A small multi-label audio tagger, trained from scratch: muon at rate 0.017, 1.0 epochs.
Rows from block 3 of a small multi-label audio tagger, named by matrix and row number. Rows with one number belong to one channel. Each number is 500 + 40 x the weight over its row's rms, rounded and kept within 0 to 999. All counts start at 0. Numbers have three digits each. After the name is the row's rms in percent of the matrix's.
After each channel's rows are labels from the 100 clips, of 14976, where the channel reaches its largest size: "loudest band" is the band of the loudest frequency at the time of the peak. Only what is clearly more common there than usual is listed. The data: single notes of musical instruments (NSynth).
# filt: filter width-3 conv, dilation 8 (model.blocks.3.filt.weight, 256x256x3, each kernel summed), inputs 128-255
# gate: gate width-3 conv, dilation 8 (model.blocks.3.gate.weight, 256x256x3, each kernel summed), inputs 128-255
# out: residual pointwise conv (model.blocks.3.out.weight, 256x256x1, transposed), outputs 128-255

filt.12 086:497524543513490544563505565503541502545521550555569587468502544537441547464554537480545485472520489533560448517580470474477495490482469489558524482478531482578432540484553395473473502510552533510395485532519462521495543497487462554503545466547464523498525469542418508470476482501471481493461437505495525466516504496529460502531488455509500546554550522539499486513596503487553535459484
gate.12 085:567602516567507505479527449460545499476484534532486559526510522496506485490479519506517466521478493479530564550593511533498493489570520461583520471470458530517530474469473509452442535474521506477519483506528498461495526469481531516496499497500472513526561466524444500509485496466534482447457496444526514525493527546532482424562518438487459556526593489524566506480460494487609446507401
out.12 094:529506518518478419524471455614499526540530432525442394489507452507546456462509456516479527434514532477550518490510547465539520484508458516506484520513496498477501512482473521475475542439504506455514512442451465530513524447425456526522459472490513559517543604575514516566469525492515441470469505507533521489482429527442461547495493433549493529451490515523547569540473516477439496431507
loudest band: 1000 to 2000 Hz

filt.106 130:532478504504517477521508507472424542561436439490489480538556467547509470594525458505489496484430495515537519495543507568457449521541463561448446430535490525469526495473467466507454603514506481520476485513496392560522488517486521461485473544470519504481461540550489447544520517435567553409484529481526522548543520529560490519570456549546509422507478463600511565497541529496463449448435
gate.106 136:506502576542574507479522597496419494535487525449498442531558444455529521503470564522422566481557526478484507491473405481447505469455539432475476455569493486520528476523554507562479418523490481537474487435429531522540455495508570527485409527571503519561550535479468524504490478524483451507520470475523489421462551495434468541451518506520478457449449483547464496518512486504523522425488
out.106 113:437434470491488483486490532524481504545568439448540511490471509542470470518521519468507434522579484506484516460440494519439474551542497502512531460529386518414455508523518472506459588479467542546450564485538429474509485497504534500540489507550459462504502429552510464562529507476532494522479478485567501470485527598456474491498522517510467508464428469521465508493532434545548448470532
loudest band: 2000 to 4000 Hz; 1000 to 2000 Hz

filt.237 108:551511452554492499492562570549513500432507503497532512464514511444535528501519413475512569500546435433393544526522544545398511487550545491468501485478489492525480495500568587520518487450499449528464579484423459440557478556467518504459518439508490522463474497499473534538495507551525547513472440475539530529504545610484598452444546430478485528559474465515521467453502505488477520532517
gate.237 104:514491508533480501429534486557510480511494483540499508483534576472507473504539517530443493559500484440453484433437549488512553465554526449494528504459554432560562583556493521524554591506521435481521533506489480456534472548436462515558489523533426509499507524488548476519444495541490437524480444545436506529499443537568551549519595587523501584506552486371533513466385558503467486485459
out.237 110:494505482469544503500465448431514532540450548453578489551469481472480487507537488468483533475493567571526563508486477506570452440486507518472550497517516425515550519503502504499501481524502537507505515518497529566489524508529516524465490459427505456508522494534553482550589541526471427585467560481560523541560471486464428595466428530522538485492501527425531459514450425470477518472538
loudest band: 250 to 500 Hz

filt.252 125:469509441485470520505473483478429486495516435451506556529430515478520451541483543487553394459514434558498501534511521459581537504549475499538486512499462456445452412460518546465570432516448566523566461498516514478448503452528501491558509503485535493464556476471491520568542455506637522568457498468509434451457477507488421514529528492502522495509513528506448520515488439521480500526501
gate.252 114:535536494515512524483490508451519567443463467476513462523531568473398513444515501458504567490533489569566491534499496593506483532488509565470529483464448553495519451498435489547498488475557503565492452500484500595518501511586497601554562570531533446521490441490476518478535430456481451521528501562408533503498504559466556427518524550526491460539503479541525494508480518458552473594541
out.252 101:581507542492455477461538541498534488493499487413616513452422488517499544522516528525472472505572574559495476502522542507510471468480428536480511475578497516522523517453495483512479511491513424473508532546503561609538479512470525463456495453486514524484495498532521557481532519512514492461555506433576510565497529508530509471533500567481488487523489468454560546491468498549493423533539
loudest band: 250 to 500 Hz

filt.95 090:489448535521547475490528494412430524496531511538528451512449564481485493496600420523564498505510504502458572448497530581472489499457520451508538561517528491485450484499484496434530517484424460495543494430488520455548493537537500442460564402443551520543493507482476497497512554508460624503554499541458495487467543488476590526411476491464490456447451493468516564533455452513447516512534
gate.95 092:471444543541503511508505521459510536501459481533488495395538558551453452519435458481526489478502423491509451534520499511539561548539428524519519507478445434503464457509449378519517525551474497532459483495533539439538451508565504404437495490526516561483518432471576492426488524494435499420513484544540492506467534442519455481521504532523602460574425484561525475460463447469422480458526
out.95 101:496546501468524513521493517539495517457490540431508509469536580535489433464486526458405539456438552498565427487486519517493441453482484493453543515399520518603596480429469537525476493560555525481567487541443484513516424543538520501482458506493516470459502467513552419474579550499541427533434458556596478465464518531444494496469519466524496518544494557517606462545535481529536405464462
loudest band: 2000 to 4000 Hz; 4000 to 8000 Hz

filt.39 078:468453519529427513641522481560543401566492461496626476489443451444542485480472502444539557488541557508520577562535512528490543523475496584461559504533458541478521568497464447494523526508504505488499538503474485550527482488454487535486564610527498469482516530521514522568523435470470524515580507465535510483508492526512543492556547527496402472486458455466448467499482557565532569498507
gate.39 076:517531540536544500493515492532493532480520485500450609548509522493447479543457447601483528493501420514547510402502465502545519500515458463483460485528490456463531558501496453500532504518433545546496552542521504446529523502514441461463568550517438513492480523523487458468452519562387483486511438554465550521499471512486478422460572410495573508456578493494546524447486510455503490464483
out.39 096:465498484525542471480451551526508521484505572517496505533545481549473511560550502550469431487545427562516503496502500500510494553564505534526508529503517512544432521505507491539419477539534497607581513533504521491537549556457512540527449477467550521515424541535496497472460511435474458502416400510543596525505469490485509490500504444480512501476438475465529473569492487447461525476493
loudest band: 500 to 1000 Hz

filt.181 090:490420563475422538492472504517534548542484470504471484533482498461564515533536523518476445555501523511572529600556567528514463533495466530556537490507512482488489535460515426464526500518490459496516572509486524503519513486437477559477513444552467500445449532454530494496534473465541440478565521488486437531509508447571439527526488468523530460450475517421487525415480499516535513545507
gate.181 084:493532509508500562490498549495507482469470561500523524563531480565550452454454494491481545453478568525596488515517448595485507518553530465551518490528505490558552488454539505526470467490461507521430474460522553574488428549587549496553581483485562506540509461512438535521540484597466518532514490475602548501459543566470553523501500504502517518501506498531488467536512531506517491457523
out.181 100:572515525475464541504478488458444500532507549491440522530551541476539476502516520477548576467462544483510425436492380472478514529546560432489511524474518537497514480508518539488451479493506479487543514534553551449457512567549530396527499450495503505513569548445433500487545481558465474526525528534481507442504585557440548542487434439458501565500601462518466448423482486545476500495539
loudest band: 2000 to 4000 Hz

filt.120 102:591513477425469498502420490497501519476535555519466500523551567530502469507462558419420583524537545522573493478368454475466512477539517575485447463459490488474480548478529475498413506500433496469524530524524501496502573525474473545470455457581529439498548490510492491462526549553457524435468524504535502541400534484530441466460516421543490495512525443503491427492519491504527531467514
gate.120 110:455495540523463497458583426489450495474506431515546536433566461499536508539478455512512476529482431511460500426566520462550495479490463455512489488552513472540538508525494476456504441484497545479425484476537510557481455588466490416565574471464514473441447511488484540486547430454526445519500492507492511382537503437524512468511467559492495549537501482502562525516449474512433473507480
out.120 105:473517478520443439548502504522443501495540536471526498497469523508520479536464477452519442428633447466494505543571482509541445423431502436470452507498514515479499479509461509551468424449587485533469423479484491559492513575483584451566500422477518431456509426527532523489553484532540485513428444522531534493469472520490493496496511571381546501458466532551521519515454486459471406561534
loudest band: 2000 to 4000 Hz; 1000 to 2000 Hz

filt.154 084:533430529451543486459515495463516425477453422542523527450500493471460447597479463565561536504520471441464475530503452457516449472401520481498455448484486477561466451523492406519485513436483473531532610458540462495540504467485446526490558524473532507494413540470487492485473511547542523485442462505481476462507504535555502469533466496458445540484463456491534485494463506512505502495508
gate.154 083:544533535492560495516475577530444539492483516525503526529548558478585535582519465551499468476431529513436538529505501540472541513551478502490495530562501524483497467503490522487485467507467495494504548456557498530456605537541519497443521534546554520509518425513471495498546546520584549497497499492495493514537566485513480530488570537510613490577457527562531512501465482526507521443544
out.154 099:446542478513465487441499445521543531493505511418505471446497469505536586468472501441476527526469514512537534496467450498547508367504489465477475561519548498443432530503536492491515411469507437404593436472447522550487442545455462544519567511481496432478527573527501520476509473516521409536496464408506546427473499532560475483583474467479487494485507521480494505468484505485570515533536
loudest band: 500 to 1000 Hz

filt.153 105:453559494501507478410455541502492506445459541415511516570500414525558503482522521530444491564535576525524515517490464527510476528449455520526477505517513466521528524594517467448528408476451472543490538456426476499505464484500553471447399510481505420551550468459418478464537509498505498542486555453446463501556586478525515560525473509476484461534482517522482499555547447519511511495507
gate.153 107:478534451573467446515541509496486558535468496531444444501511564527568516530540484475501493451510510412452466526483470492447486495479466525459507550535525530476530535509581498516451474549511494536497470425509503500545535503519532484475482541482446510504484490530477553480477473436560523477541547450510575455601474497451536460546516501570548488513436543491547522442475551530573450469508
out.153 093:484501468495531453391519481506596483479495380518513521462613523511523433522550468523561509513469461489489531469558600471578533488550445476572508519505491475541484535458525448579483532498508526489589534591444514452476515466502427514473497483515555490474437488455523561440440514496502522490509439515470511587434478510550486526493527493461552472470457428462504445501483541549558521472535
loudest band: 250 to 500 Hz

filt.183 121:465572471459468527506480518507482493513478580583475523488490505495593491519481559469482444508461515510414459533490537500513553487566498523504537517519572556463493458554511476508534558559476518517552457496527556529469508520534489427530498588477490509481525498528550546586488485469534483539505501537508502480597482428529540553541413471445562472542485524499548482430499521460475510538487
gate.183 128:518572523511518488474483498516482488503512473495565491498518494499484517575482514503479487470459449436514479405537471449457469537450460516427502519489475541592567513511417429540427473546456491575484473528465506480445510489523476449499448509466615476550490582524505493520475499472489517451490511527479434474445564503487524502507537521478482409511469466545423564518475513471520420458530
out.183 113:505457507431492478468470483493442487514498561442501493527540463542391556504501414518565570514474460519438480512527506497510510497450478448472507488453550492553499514533512499528523539483505478489471494447491483444415480473495467624411547560474526473465540519502483447472487542560496530516572424539561467564491494464489416529451568512514479506531527461465497442536506498469471497524514
loudest band: 2000 to 4000 Hz

filt.127 149:385476506554511580543505506544463456583410486483411466539527533469474471438509537505562516536559573508439489547487490510516552494494462531463532496499507465462509532571595422470472565562457529506427447525464427495523556481496502490541481510502477464532513465527482524502455527474503496458485527542501501484553554488557513478484533634576500523469477498497477518432505490501533540507506
gate.127 138:552509547475533435495506544453483414487579494509524528478486452525462514516461497471512492566473496429439478440492529447484406464468508432454512431591523492535498510425524566564490444514539491527541533528508539462486427547461528552443481543528508475469477523500545510480526516436495563515542473382560510514443507511421435509430541436426453431524487515518566465494486499565465507547550
out.127 121:446494516513412499488454506488460525522475485390411471472609545587526519487503513471456553469489425478527502525452478446519415484506487499556542438491531538491489473584484491543504488507484510558455542545487465468508554581522519518474480475511546449487474551474498511563495516550510499465460509509421549485487465514519541476449513576530522510480525476498527493539546521484437463503486
loudest band: 250 to 500 Hz

filt.170 092:489528449537519482479515535455471495478427524442527508507466496519556577559500505435456489562472537493524487471524488480521491493463501476496540514452497505487423518500427544473413447486496573472527488543507544511512509427510455516489495474554503500467486478507486470455457554518491443478503500570532528484531491467530502487476562543546477530452527509470538527580516509529515543446629
gate.170 075:553493468543497460506541462513452582533628424503568464462452517518529539573535488495535521525537511476549592457486489518484486501406506565455550509446506561557504469467511519490481485518515461478505486491490477577488559464499501455443604467499539513474499453480477442513446476480571534542483485492545475463474491526547526494464505641494574523493517461516531446489513530469536522463464
out.170 087:495469513428578474457485485450447520501423500567521464501511557503483436568529485531506563481484511437486452459481457460539518440550417548542462468496559500501563506426556552546459426544490500543519509467494463497477530491499503482410474492548539435537526544532493474437444415544501570486492525494519458464501553537496486555499449503466505553438508446504512522507523478518494519475397
loudest band: 1000 to 2000 Hz

filt.79 090:465462517561471429549554464511463533466482452443432449519517477484472492463438496453491505437558553467474460512463503483504449456405560488479502508521543415503569479568431543492569527460573482502505459484483509536510551499452526524425466530456463498560490490434499541440498471512499482492469539454536437461456541517523504503476446496471533449490400518478560511472484468509521587477477
gate.79 094:463502520448531474478483484480383606518538528512470466463508555523525516568520537508560493414556548482559499507473384517499438527447512480499473498539523426544522493477411502539461490503417440494532542455529482528486580531548522547481520565514480460500561453434481489519433518538475540502482503521532494488532572519457470518480525393486565438535427450475500517503481555492482504419523
out.79 093:589506506466509524474473558551555475430510505484490487532493454552513504460500518509471571506523476520462481401500430451544460490497416480429544515463528483558476552543542462529468394511417507462450489466520522483511443535536543471485480479467560518445477499477465494502436536486469550468450426483590547517513476500528518433475497505518486550567476448448470524484590485526449445482450
loudest band: 500 to 1000 Hz

filt.59 125:509493515531525413456530547529551577496462471467488440428489546524497522566510514468483511548466514556500471453477482484533484506538510539524520496494520520535548487554451533437546469578510496456459455524503443554489565506515416442513563469548516510553509492469455538466465520603494500499490534517499546457501524416503446479519438546546496513446541455470495565541529440489436487508505
gate.59 112:532496548563544416577571500515518529580436476452475407497457516503489541459506521459430477499448469540462465494510464560496516511439581524552528466474507590532522473539509500499452535495530561516527481628497461512533590471500460405497504402571515461537503450501445496421499488559473473503479568544476473469525499452482523449488532536505533499482525488503528488554492487529479484478534
out.59 110:490425491506466507485496540512585423522459444530415480490505504408518522474460561555442498610510513478485531501514503462465390503474480443612467488493595470536508503586544476538490481491508511459492518472470480440468487481502510515513505429488474486456445521525492503483441462552582528543506524439513415569464505495536537553524461566471485454540513473441465518474477519475496556507460
loudest band: 1000 to 2000 Hz; 500 to 1000 Hz

filt.239 132:514475492481565474552471476496447501548464522560469451504527454450457480483478522470546431442547537510508561524450486525533476518468478540436576497539530543488476473449471495493524491498500485469493482495501548498478513511469527469507504527402520507446433514464487459528503507455562467484478480504574544504543507434496509487517512510537462462473411522479474533484496499520544559460514
gate.239 127:538474477523476543507510515476442520524422484511455431464404564504491531496443478491514489453505525455506517519544458469528494512493445568478419503527479508565525454535412560521431584559476458491457488481541494568499503485543452469496483580436500459473515436484480537441554514448488532422419483514504492482491462453529562520497472479551500481484487550515495439447466574509518484533545
out.239 110:473496505541415471504529540505516532493544548499514505463597425472456458488518429523511575519468473541459454428562486407427590414460487522470480420453466512483550485572511572592482508436477536517476530616478492422556514463496456463524488450474525481455523509552512504528506502474595514447544522470552465498490564560473525442493533532468533519457473504462465476523502484535497502478487
loudest band: 500 to 1000 Hz

filt.187 126:454480497519532541458489463493513512514521471462525494477529483476421514526511521520571466551520454544491534566516542494515533499417504536555513429484496495388453544502466536520506432448529455490506477534520501479461517479520467466503528461479556478535537484493438463536515542566441556467484509550500521472501559440519542558449519557548464555487521491539438544581478467465472479529550
gate.187 142:511500526511486506450468542500442552551497483386505520524534479427493454492520498542501467598446510534521471539439480437515543502478523493544481502489485535423521499523503471482502409503482488499548409479443446418438479506492503436483506462508506441499537518531485464550477510527545451499494531494482530543431536445450521492524507432437498531510517475503486490541552508470505533504538
out.187 105:450395509539472528569476483512491498518517521489505500455429431453544453460525480483443447519500498494521537510516486472490383485566459561543508533449505502557479539543489610468493512459464538530519482461548535561493507499491542492521563472463491492445479446559562488504515477519581499531414488482455513504494490423474440441539489493551536485460494504485567457484517463476548561494456
loudest band: 500 to 1000 Hz; 1000 to 2000 Hz

filt.253 095:476468460480479567480367509530455531459517516521474511491477485516526541499490472541578518453531506551571444485499463444509458549515471389561459479536514535467542511495462464544541614517493473478529526517544578460455472513548516463537576541509582501499510453508505509439470543491446502558517476459536505511494497524486516502462465503543540547450480491500538466479490488514447595481459
gate.253 101:533563528496457538520493552520534509572488521536478490457472459467472527551560504545578475491499448456532561455440447503492461456450467475446452501450523512500474487505547446507521542494530431507459490562433496533480493511489509460508464446514553507433494520530439438520526496547534374532491555505583496428497492524452488478456528540504520527484516583507448475485538480449527498476531
out.253 092:527491425527567522538505420513524448528493600486478463480436462426491496566482545475483438469486544455473512494524511490487486503571470528552516564499556476508509466509490506509496512507481504520550485380546468488528465516486508448485519479494483514510509499505520485509482449405482512463517480499511542556461510518551513510567493538478494556532440576418498594563622492461496436569486
loudest band: 1000 to 2000 Hz

filt.66 100:527489496510504518449521484451520511399527507540513492516549572532474437492506494496488522513507542532485385469412481482514491467516528450478478534467519465485489492533529528518528508534539490544511484416484569554452460470502580576550503438529481491518595540512465505496504446483481498557502456405499500488519498531522517568464519473552468488481578494472511420520487461530482537505508
gate.66 103:539506465494479500502590482495473454524519467522392484526515443496441386485456511516497484525507506484470474405532429409480479545538518484487520570437480458580477505509522539515562500548536560537417435514514449482545455556487445462484552502515487446476497456478499458534452501459502539458468496514545438574505489516460486471481474486551529506475476523487427510475450493477531549530477
out.66 089:517524447417545499469467429452524530432514503523433477469428570539486459551544480462464485468491469529467606488528544518581444535508502563447463495540476466461495464479490485464533496399529496449488526489569526478550553502533465467475554558525622531529519523498529484536526496538514425481439436556540445562585514541551519495505436504548532509452434472428527558479476490538489531416508
loudest band: 1000 to 2000 Hz; 2000 to 4000 Hz

filt.64 103:482489495472475526452487467473488472469481474516495533535562572461513491521455495554458569522465522391464456426485500457496512528511477496503568498458548533479601499584483500511503509461512505598496488501476528527533513489542476486503580517450591517504438506470493507491559484522463579436580523475459441508511501484470490561571462504572528563500496523503541470489473492439438519465509
gate.64 122:550556474447424469513465498489539495547509423449445409473462496453455486492492482514523446507507461496482563474436470446481568502549427432510454486514496479510475419476521485496505485590539516512472479476530450515468512537508491443591492492514496522487444417477525538575496464463525541497451446517531506469534434484469440526530474538599506545509456438551492519491541507478450507483532
out.64 099:466497496546522590533501520501526532492490495383556507441484466516493543501489528568425471503610471497525529555444492452438562424511445415519451513479511510443476479500479470543485469501475496562490455529531562571486457510506541525511465500502491525474521586485516607462452507550492583557527445449433594439495504511482503480426477563552448547453525499487469461469483477500493512464475
loudest band: 1000 to 2000 Hz

filt.22 104:539522510470581432459537573418473457467448475512535508494460495544545423577475500501538541456509456521483526476461493480482447522557521499500547520521478576566540559518493465569487442570557522563506497507506531526608540475553478529551460436494519544432446453515486485526526460461503573572513486469500546447440544475510536488531448495469552485502506545514531484470539524570522555526520
gate.22 110:509560490508519564407475612525503512431522463510527549517561508558545470502484558557488452566539494464535453442508461406495513504527494477467522467497516524524508506530449478468511452509533513512565488444519468448522461485571523525499529528515477490474467540530488544588429518539545560495510488531498563473502469433510497521462539504547484490511536464529494497448537508519435481449516
out.22 090:559503535535548528475445474462515522535513535471553528490496472425529488560484506490499487370480485527516513530489497521538505521542449580555452539478464480429480502433558486511568499472508474488581565447484531542462448461531487505474549447512497518520528457475442472477556525493489538509525398535506486508484434479429553497495539530569504536506518598527455465477495476448473524557500
loudest band: 2000 to 4000 Hz; 500 to 1000 Hz

filt.219 112:565494505482471576560486489504525517452464567545462549505451499480487496489524476459488544512542467476555575567507567578497589601491565563530490460512546469470498527497524461476517535475523495458499448440523436560483471531523500519523484504543549490498538406485473528512527463446524482472466531527422513575459532515505510577502511441545453542513451456524491566502487429478517442473488
gate.219 117:546494481509507482473491447553526536509498540479499506483545550493493454469537424484504471491514449487482503502470591545540549490516473534450510471556525470503498500431537454525439501438534503410402466502567481502530449510484458445477508519500522506503489393486529463586462502470509576502427488497469504532500516529558524423486505542542505517532443466480519518477497447422535420489534
out.219 112:551456459476552505550564481473553442526487474539530469465539526493483502497485449532517515456468486514528518504483518498517525548547507492430490462578521490433501475546496458540507471462532478458495514478598517557499455456545427507458544431472469504448458535533550526462472508428489507482480468523547462531474538526565456511467471500563508499477490419521525502516419480489491510510509
loudest band: 500 to 1000 Hz; 1000 to 2000 Hz

filt.85 096:484506495488497470489430538510469473529481520559488510534486459523486436469533478498443538513528466425511486517546549517488476512493506494470455414518508469482497543493520468480432553475591496494534540465462535532581492491525510562455529553470496477586473415519508490417513512510459545433487544461533480480532434436484461420447507467473524570498489512512510480450474533511500449540471
gate.85 098:494573518524550614525448520530432514474478509525499452481507509570498519476494507529477416520506576518485490587485452548473528530494487485482534475459495465524465451467448565525543490498469449489558499488498530483565652462584474473567455483494532497500459482515515524543481540488574543541474489562534468482499518500521479518558444513522492527523462547452506511509464462442490525508527
out.85 085:493476443535531566497472452429421493553519536529417499521441443516428473534458485557436432483466509478422464498468521483523427552472506498505519501485456468553501442520468546506536427537424538480511448567504567499547507607513489531512471546505471504478413462547460518555511524462586505511557558512528539538484506496425557475582519534467507509467508558528461429434468468509468525479515
loudest band: 250 to 500 Hz

filt.168 104:443471504513528537509458491509529537479502599445471536493491506516519428482534485550538501420479494534516532516523452522492417522494519564467455491546434549520489492514499479527461539595419551495501472591520539574510538477462527500544490541511551479503481467502427465516573518363455470449503498430483514519504534509533479466516471508535524555442511478556532483529549462523522524549506
gate.168 102:572526484543484475454454502474527530423499504467449514448506535458577495508481496522469492462587478458531452531426455466438491348498417526448482508435497413533413461494465549516521507473478521479470507460443540526585466571449451493449487490494509503506530540519433462596484487484449470506481467491538572463565446466501633528478589594493496540519533495485443483503462500504421495474535
out.168 102:519537552461461482502494520504496462468438527473498550531497507485519574537484504480529467575539517525517483579469538483534586488518487534561468507508474439516540472436466480540528561488533489497507479387476537495509556417533487494516537479468493508445530467540500483467466537431542505576538454624481511511477498512540497473528484541454473497529392472467469504459467503490494453495487
loudest band: 1000 to 2000 Hz

filt.204 108:533512544522478478432516481504522571470433489582474462550466496501449559561515450518529514396508548462450482443432458427548465470548536512515496525539542458503503514515533511494492602470499463493485472542494502492532443479544536472528492464493460446442461523500471513508500540390471502507502442508480478433472505498466576546475480454438498472512490499531550539511553517479497539477520
gate.204 118:462473514518517431451476476506510524476489483511482474492509506556517528503562480527461552529440513471531480524478492517533517440408513457524462421518578445508566487479462512533512595512515499439548492541450517463521471507490488550465480513551419498498488551500404508501468575580528433529558602501589518543452455529469474481452530586475493474497491418578563477555443544506534435483459
out.204 095:422527489466425389520513564527487583430569456435519502516469503477527535517487499505512451529542439508552555537554513464560477513499503485519455462465398494487520509470467532492439538488470539529532456518522573519462514467481513524444509538498510495573512406414461472456439483511544478462528481529578524553463480531529561451519532459452554494533494533493528478547420535505485497502493
loudest band: 1000 to 2000 Hz

filt.220 082:458524459519518467495478494516525537464445439506414520474493499495526480544446466452552386494501511444459499486486463513467497468503503536466529509524540474451559604490447414474475564437489485497496499599556507571533586503433551496513583457546469540537464533526493525559461490530530514482516451489530505532484465540562511589473553499541522456524423497510536444444469510598414541481580
gate.220 076:430512429440449530462499560463534515499494477451566494478558531532561501479512576512494553530482458504521388533459390514507573485451497512499482488549563530549476489516444510518478493465458479452490527487562502515545482499506438539531528498497481471543522535426510577454537438515539470472504510484529490460487466463518428452545544480451558489483547479421422385515466526477516518511462
out.220 095:496454540493438537494531451514409521542538466494502508501535456471470557538541479518463544481463471541516482562432586467495507421479460471423471490520564533506486474601555626522508490538508584557518522471496495420484453495468433447507468442468510519466501482516494594486509462495474484469485541459474504525440469579462533546552465461484541513508557531466536584444517510526515608580490
loudest band: 500 to 1000 Hz; 4000 to 8000 Hz

filt.29 110:585462540535466489511464539583495548527541558490488515505504528531501536441474467482501483560514457512499529451509527563446576483482510566504515526550513537539478545545553530516451541515492492489507500446529517555499516469517532460462438434508501466540511496468496614472500501502471584464521433465490443485484502481507594500487537580525442428464476472494546494500514469554539520488484
gate.29 113:581402493452463476452503458490512527422505526514522562496465534537517506506487511478511536540498442468536397449529536465496580482493531492540443551445529427563531509521433503467561470513541457480541478434519486505498555573471411532461487521457514514504516555519521515537417520557477484507497525506541477511466474504520553469519452573486560510522570475509474585504491514533393473530462
out.29 112:567509529432469445531561571502521457623543590546476511464524453459453519483496492485540495524539501475489423482492465447489529500449538479630489492463476577592495486494506449431538487515552489432470469425485548483534455508499529493515473521500569498483520471465504519499488494502483465527552475511566481539534478497479417448462518474530514557494514427441449523441535460617513517428512
loudest band: 2000 to 4000 Hz

filt.56 093:494514530479489406513522468495536521476513448470574470499511489508508529550525473451491452476494459523528488481444574567493554500495510505473526478608506534521512486468531467520465543472522507504470469469503521488508448512417542435357546467481416501430532524499512499514484480502483512516493519567515493511467481442463493560496543492538477380514549518504527491489484507491470554498522
gate.56 084:488554563597475441532498485590501529512472546464488499502542508514444538485536484496556515429536447477467548484425461530498529494504547573435540524407535565478524482447532519547519504475554529533473444457494496504514552498509426403439432408531501528567534495477536484511498470515467541464491479488534484444560527597503528499516505549594548473526544497471514466514558521484516564518497
out.56 095:453562500547505518467453577578538510495443506510511435435429484500477535522493532473487488571534502553475460530450503462522441493510469509519479572561452497533547557483616516524536553476485412492509504397397533501484504497545475444568402512468485375481520553411488509544498466535522480449520449465578516411518496481453474546514478455523566533486516501479544536566493488492510509526498
loudest band: 1000 to 2000 Hz

filt.244 137:527493495539479601525451493551535508459491436518552473555579551554492472590432459491569522467537514513475526497477489467463483492454491537488479541424433513513478517537468490502485566574467467491589520511469440541481543506446567444516499487487507595432540578524417483481555393449492457519492492530468487471506546546531504527486524581482517567512511480500477499506474506554490515474432
gate.244 136:589486463505474521468534495468500469479520468544489454469520406477458469437521493486464486531536549554509506584525523556505546497502482508522482508569506537527465449474474454511551412565516452512397441511551474549510502533512450486550558497506541478459426449467524488503564431480473515529490477465462522567505477494472584443425533548514490525488429498501473485525546502502545480515520
out.244 121:514536505577482531458535536538478492434496480538491504477517501530527549432540549508485498459504535529563490456480493563495553520472522503481532507509419393512520491491542463493551496482537483474483476544541609468530574469501525501474492425497498590527515536498550561423467574550498498554590558531531492444508502588547477531479499504569453559507492531455513526459504505518414411469513
loudest band: 1000 to 2000 Hz; 2000 to 4000 Hz

filt.118 101:513469550497546571552525505441516540519521517459521420481511501460450471515500464446472552522534487489467537458562481516514493554522493425493517494486474512504540479568503493504531369478548432528454500499480534517502478495535530511546501485444556470514507504497435516457529470531457551513448489507509454493534568448411508460507465540511488460515537520565451420492531489529507475534524
gate.118 107:547519457495509477542469487582536481491475492471475484478570520428445386577527442474559507477532550441516477528456542444496488506496538606556459524566538565586572521528474481494414571564529530506571445576534527483548472477458517442462485441512506524474478496518493387544467481529487490482499509442570520574453516507509483463532519455507503505454493464495477534533480541441532496501509
out.118 100:457510479500487478428543460513507543503540437482512550477461476473540463489508522563564437521512547516529506498459508437434482530440438550485529525448471468531507536476417517460515583522513555568507501496535476556537467515490466425458427489500488573498470478505513553587476568436491502496513521551459522531473529508512503449527452521477469465472413470469483539506463480475469550514485
loudest band: 500 to 1000 Hz

filt.197 077:513470557539438562551513476545546542551409566584509419478431496553524469435543531527489535453512499458470464483485536564486478544499505571476516498476520537472465505529475507470419461480453408466520458437463478524483493494501493525495462439499541434483500508492511517537549516501537516535499520468543443524542432512543473473534553531494433421461513425487440432466476407513540488421438
gate.197 077:518590547522495508439521476386523409531464474507453495498538444416531517504507492555528487492492466524569540550469566472462488440448495471524551510518497524489453505469515502453538448516505450446476459492517474519415425488514482477514557501459449487477552526510503449515488418541435511517457489580550450485492460499412512417515501442457452442549494489523498438472531487479507545509504
out.197 099:531473515461528452520452524471468484461475513466520551536468515556530501554494449574470494469456534475470490498520400457523536492471479455443484505463545461429491543546441481512442530501500491521430543511457550493486545543458583475481457537517509560502521494506537548447507506509480506484504519545473497430525589520490464452446500549529496534559495511543458505414543448447522460482545
loudest band: 500 to 1000 Hz

filt.108 092:424491481453481469539444498456485460437527475366482423556498557487517468549465483518472425526492476495454479594489558554526470517457551510478485517508455544529495490523500453443530464473344442483536494489417472506499513468498549548533483459489471384498453448547469472515524452444484486580485490534473533512573536475494524490508458518512561465495493533483424501466480499559465514523472
gate.108 082:528508487496475497494553457542482544573505464572491477507503537521528453493505477536420473551450565481499473454509539460500482469496489471550542481583484429435539484490511512481530431533500474485534519563519560484515566506574484461460467481559406504444473472503527476486541431506496511457599554482469514508454501523480427451488434425536482451486526527478494510548531512515558490511584
out.108 098:518461519520538506493472445467530488414518502500494573502540497502528478430512469556421458537475439443500516425528533483395522483482490495544453499433448527526487468510478558481463430523575553493585465581452493541547470446495533536583507469483528480475483506522553482515492537487577525497450472484562478512518499550533507423510557484459423447461441398518511479511493452482540551448489
loudest band: 250 to 500 Hz; 500 to 1000 Hz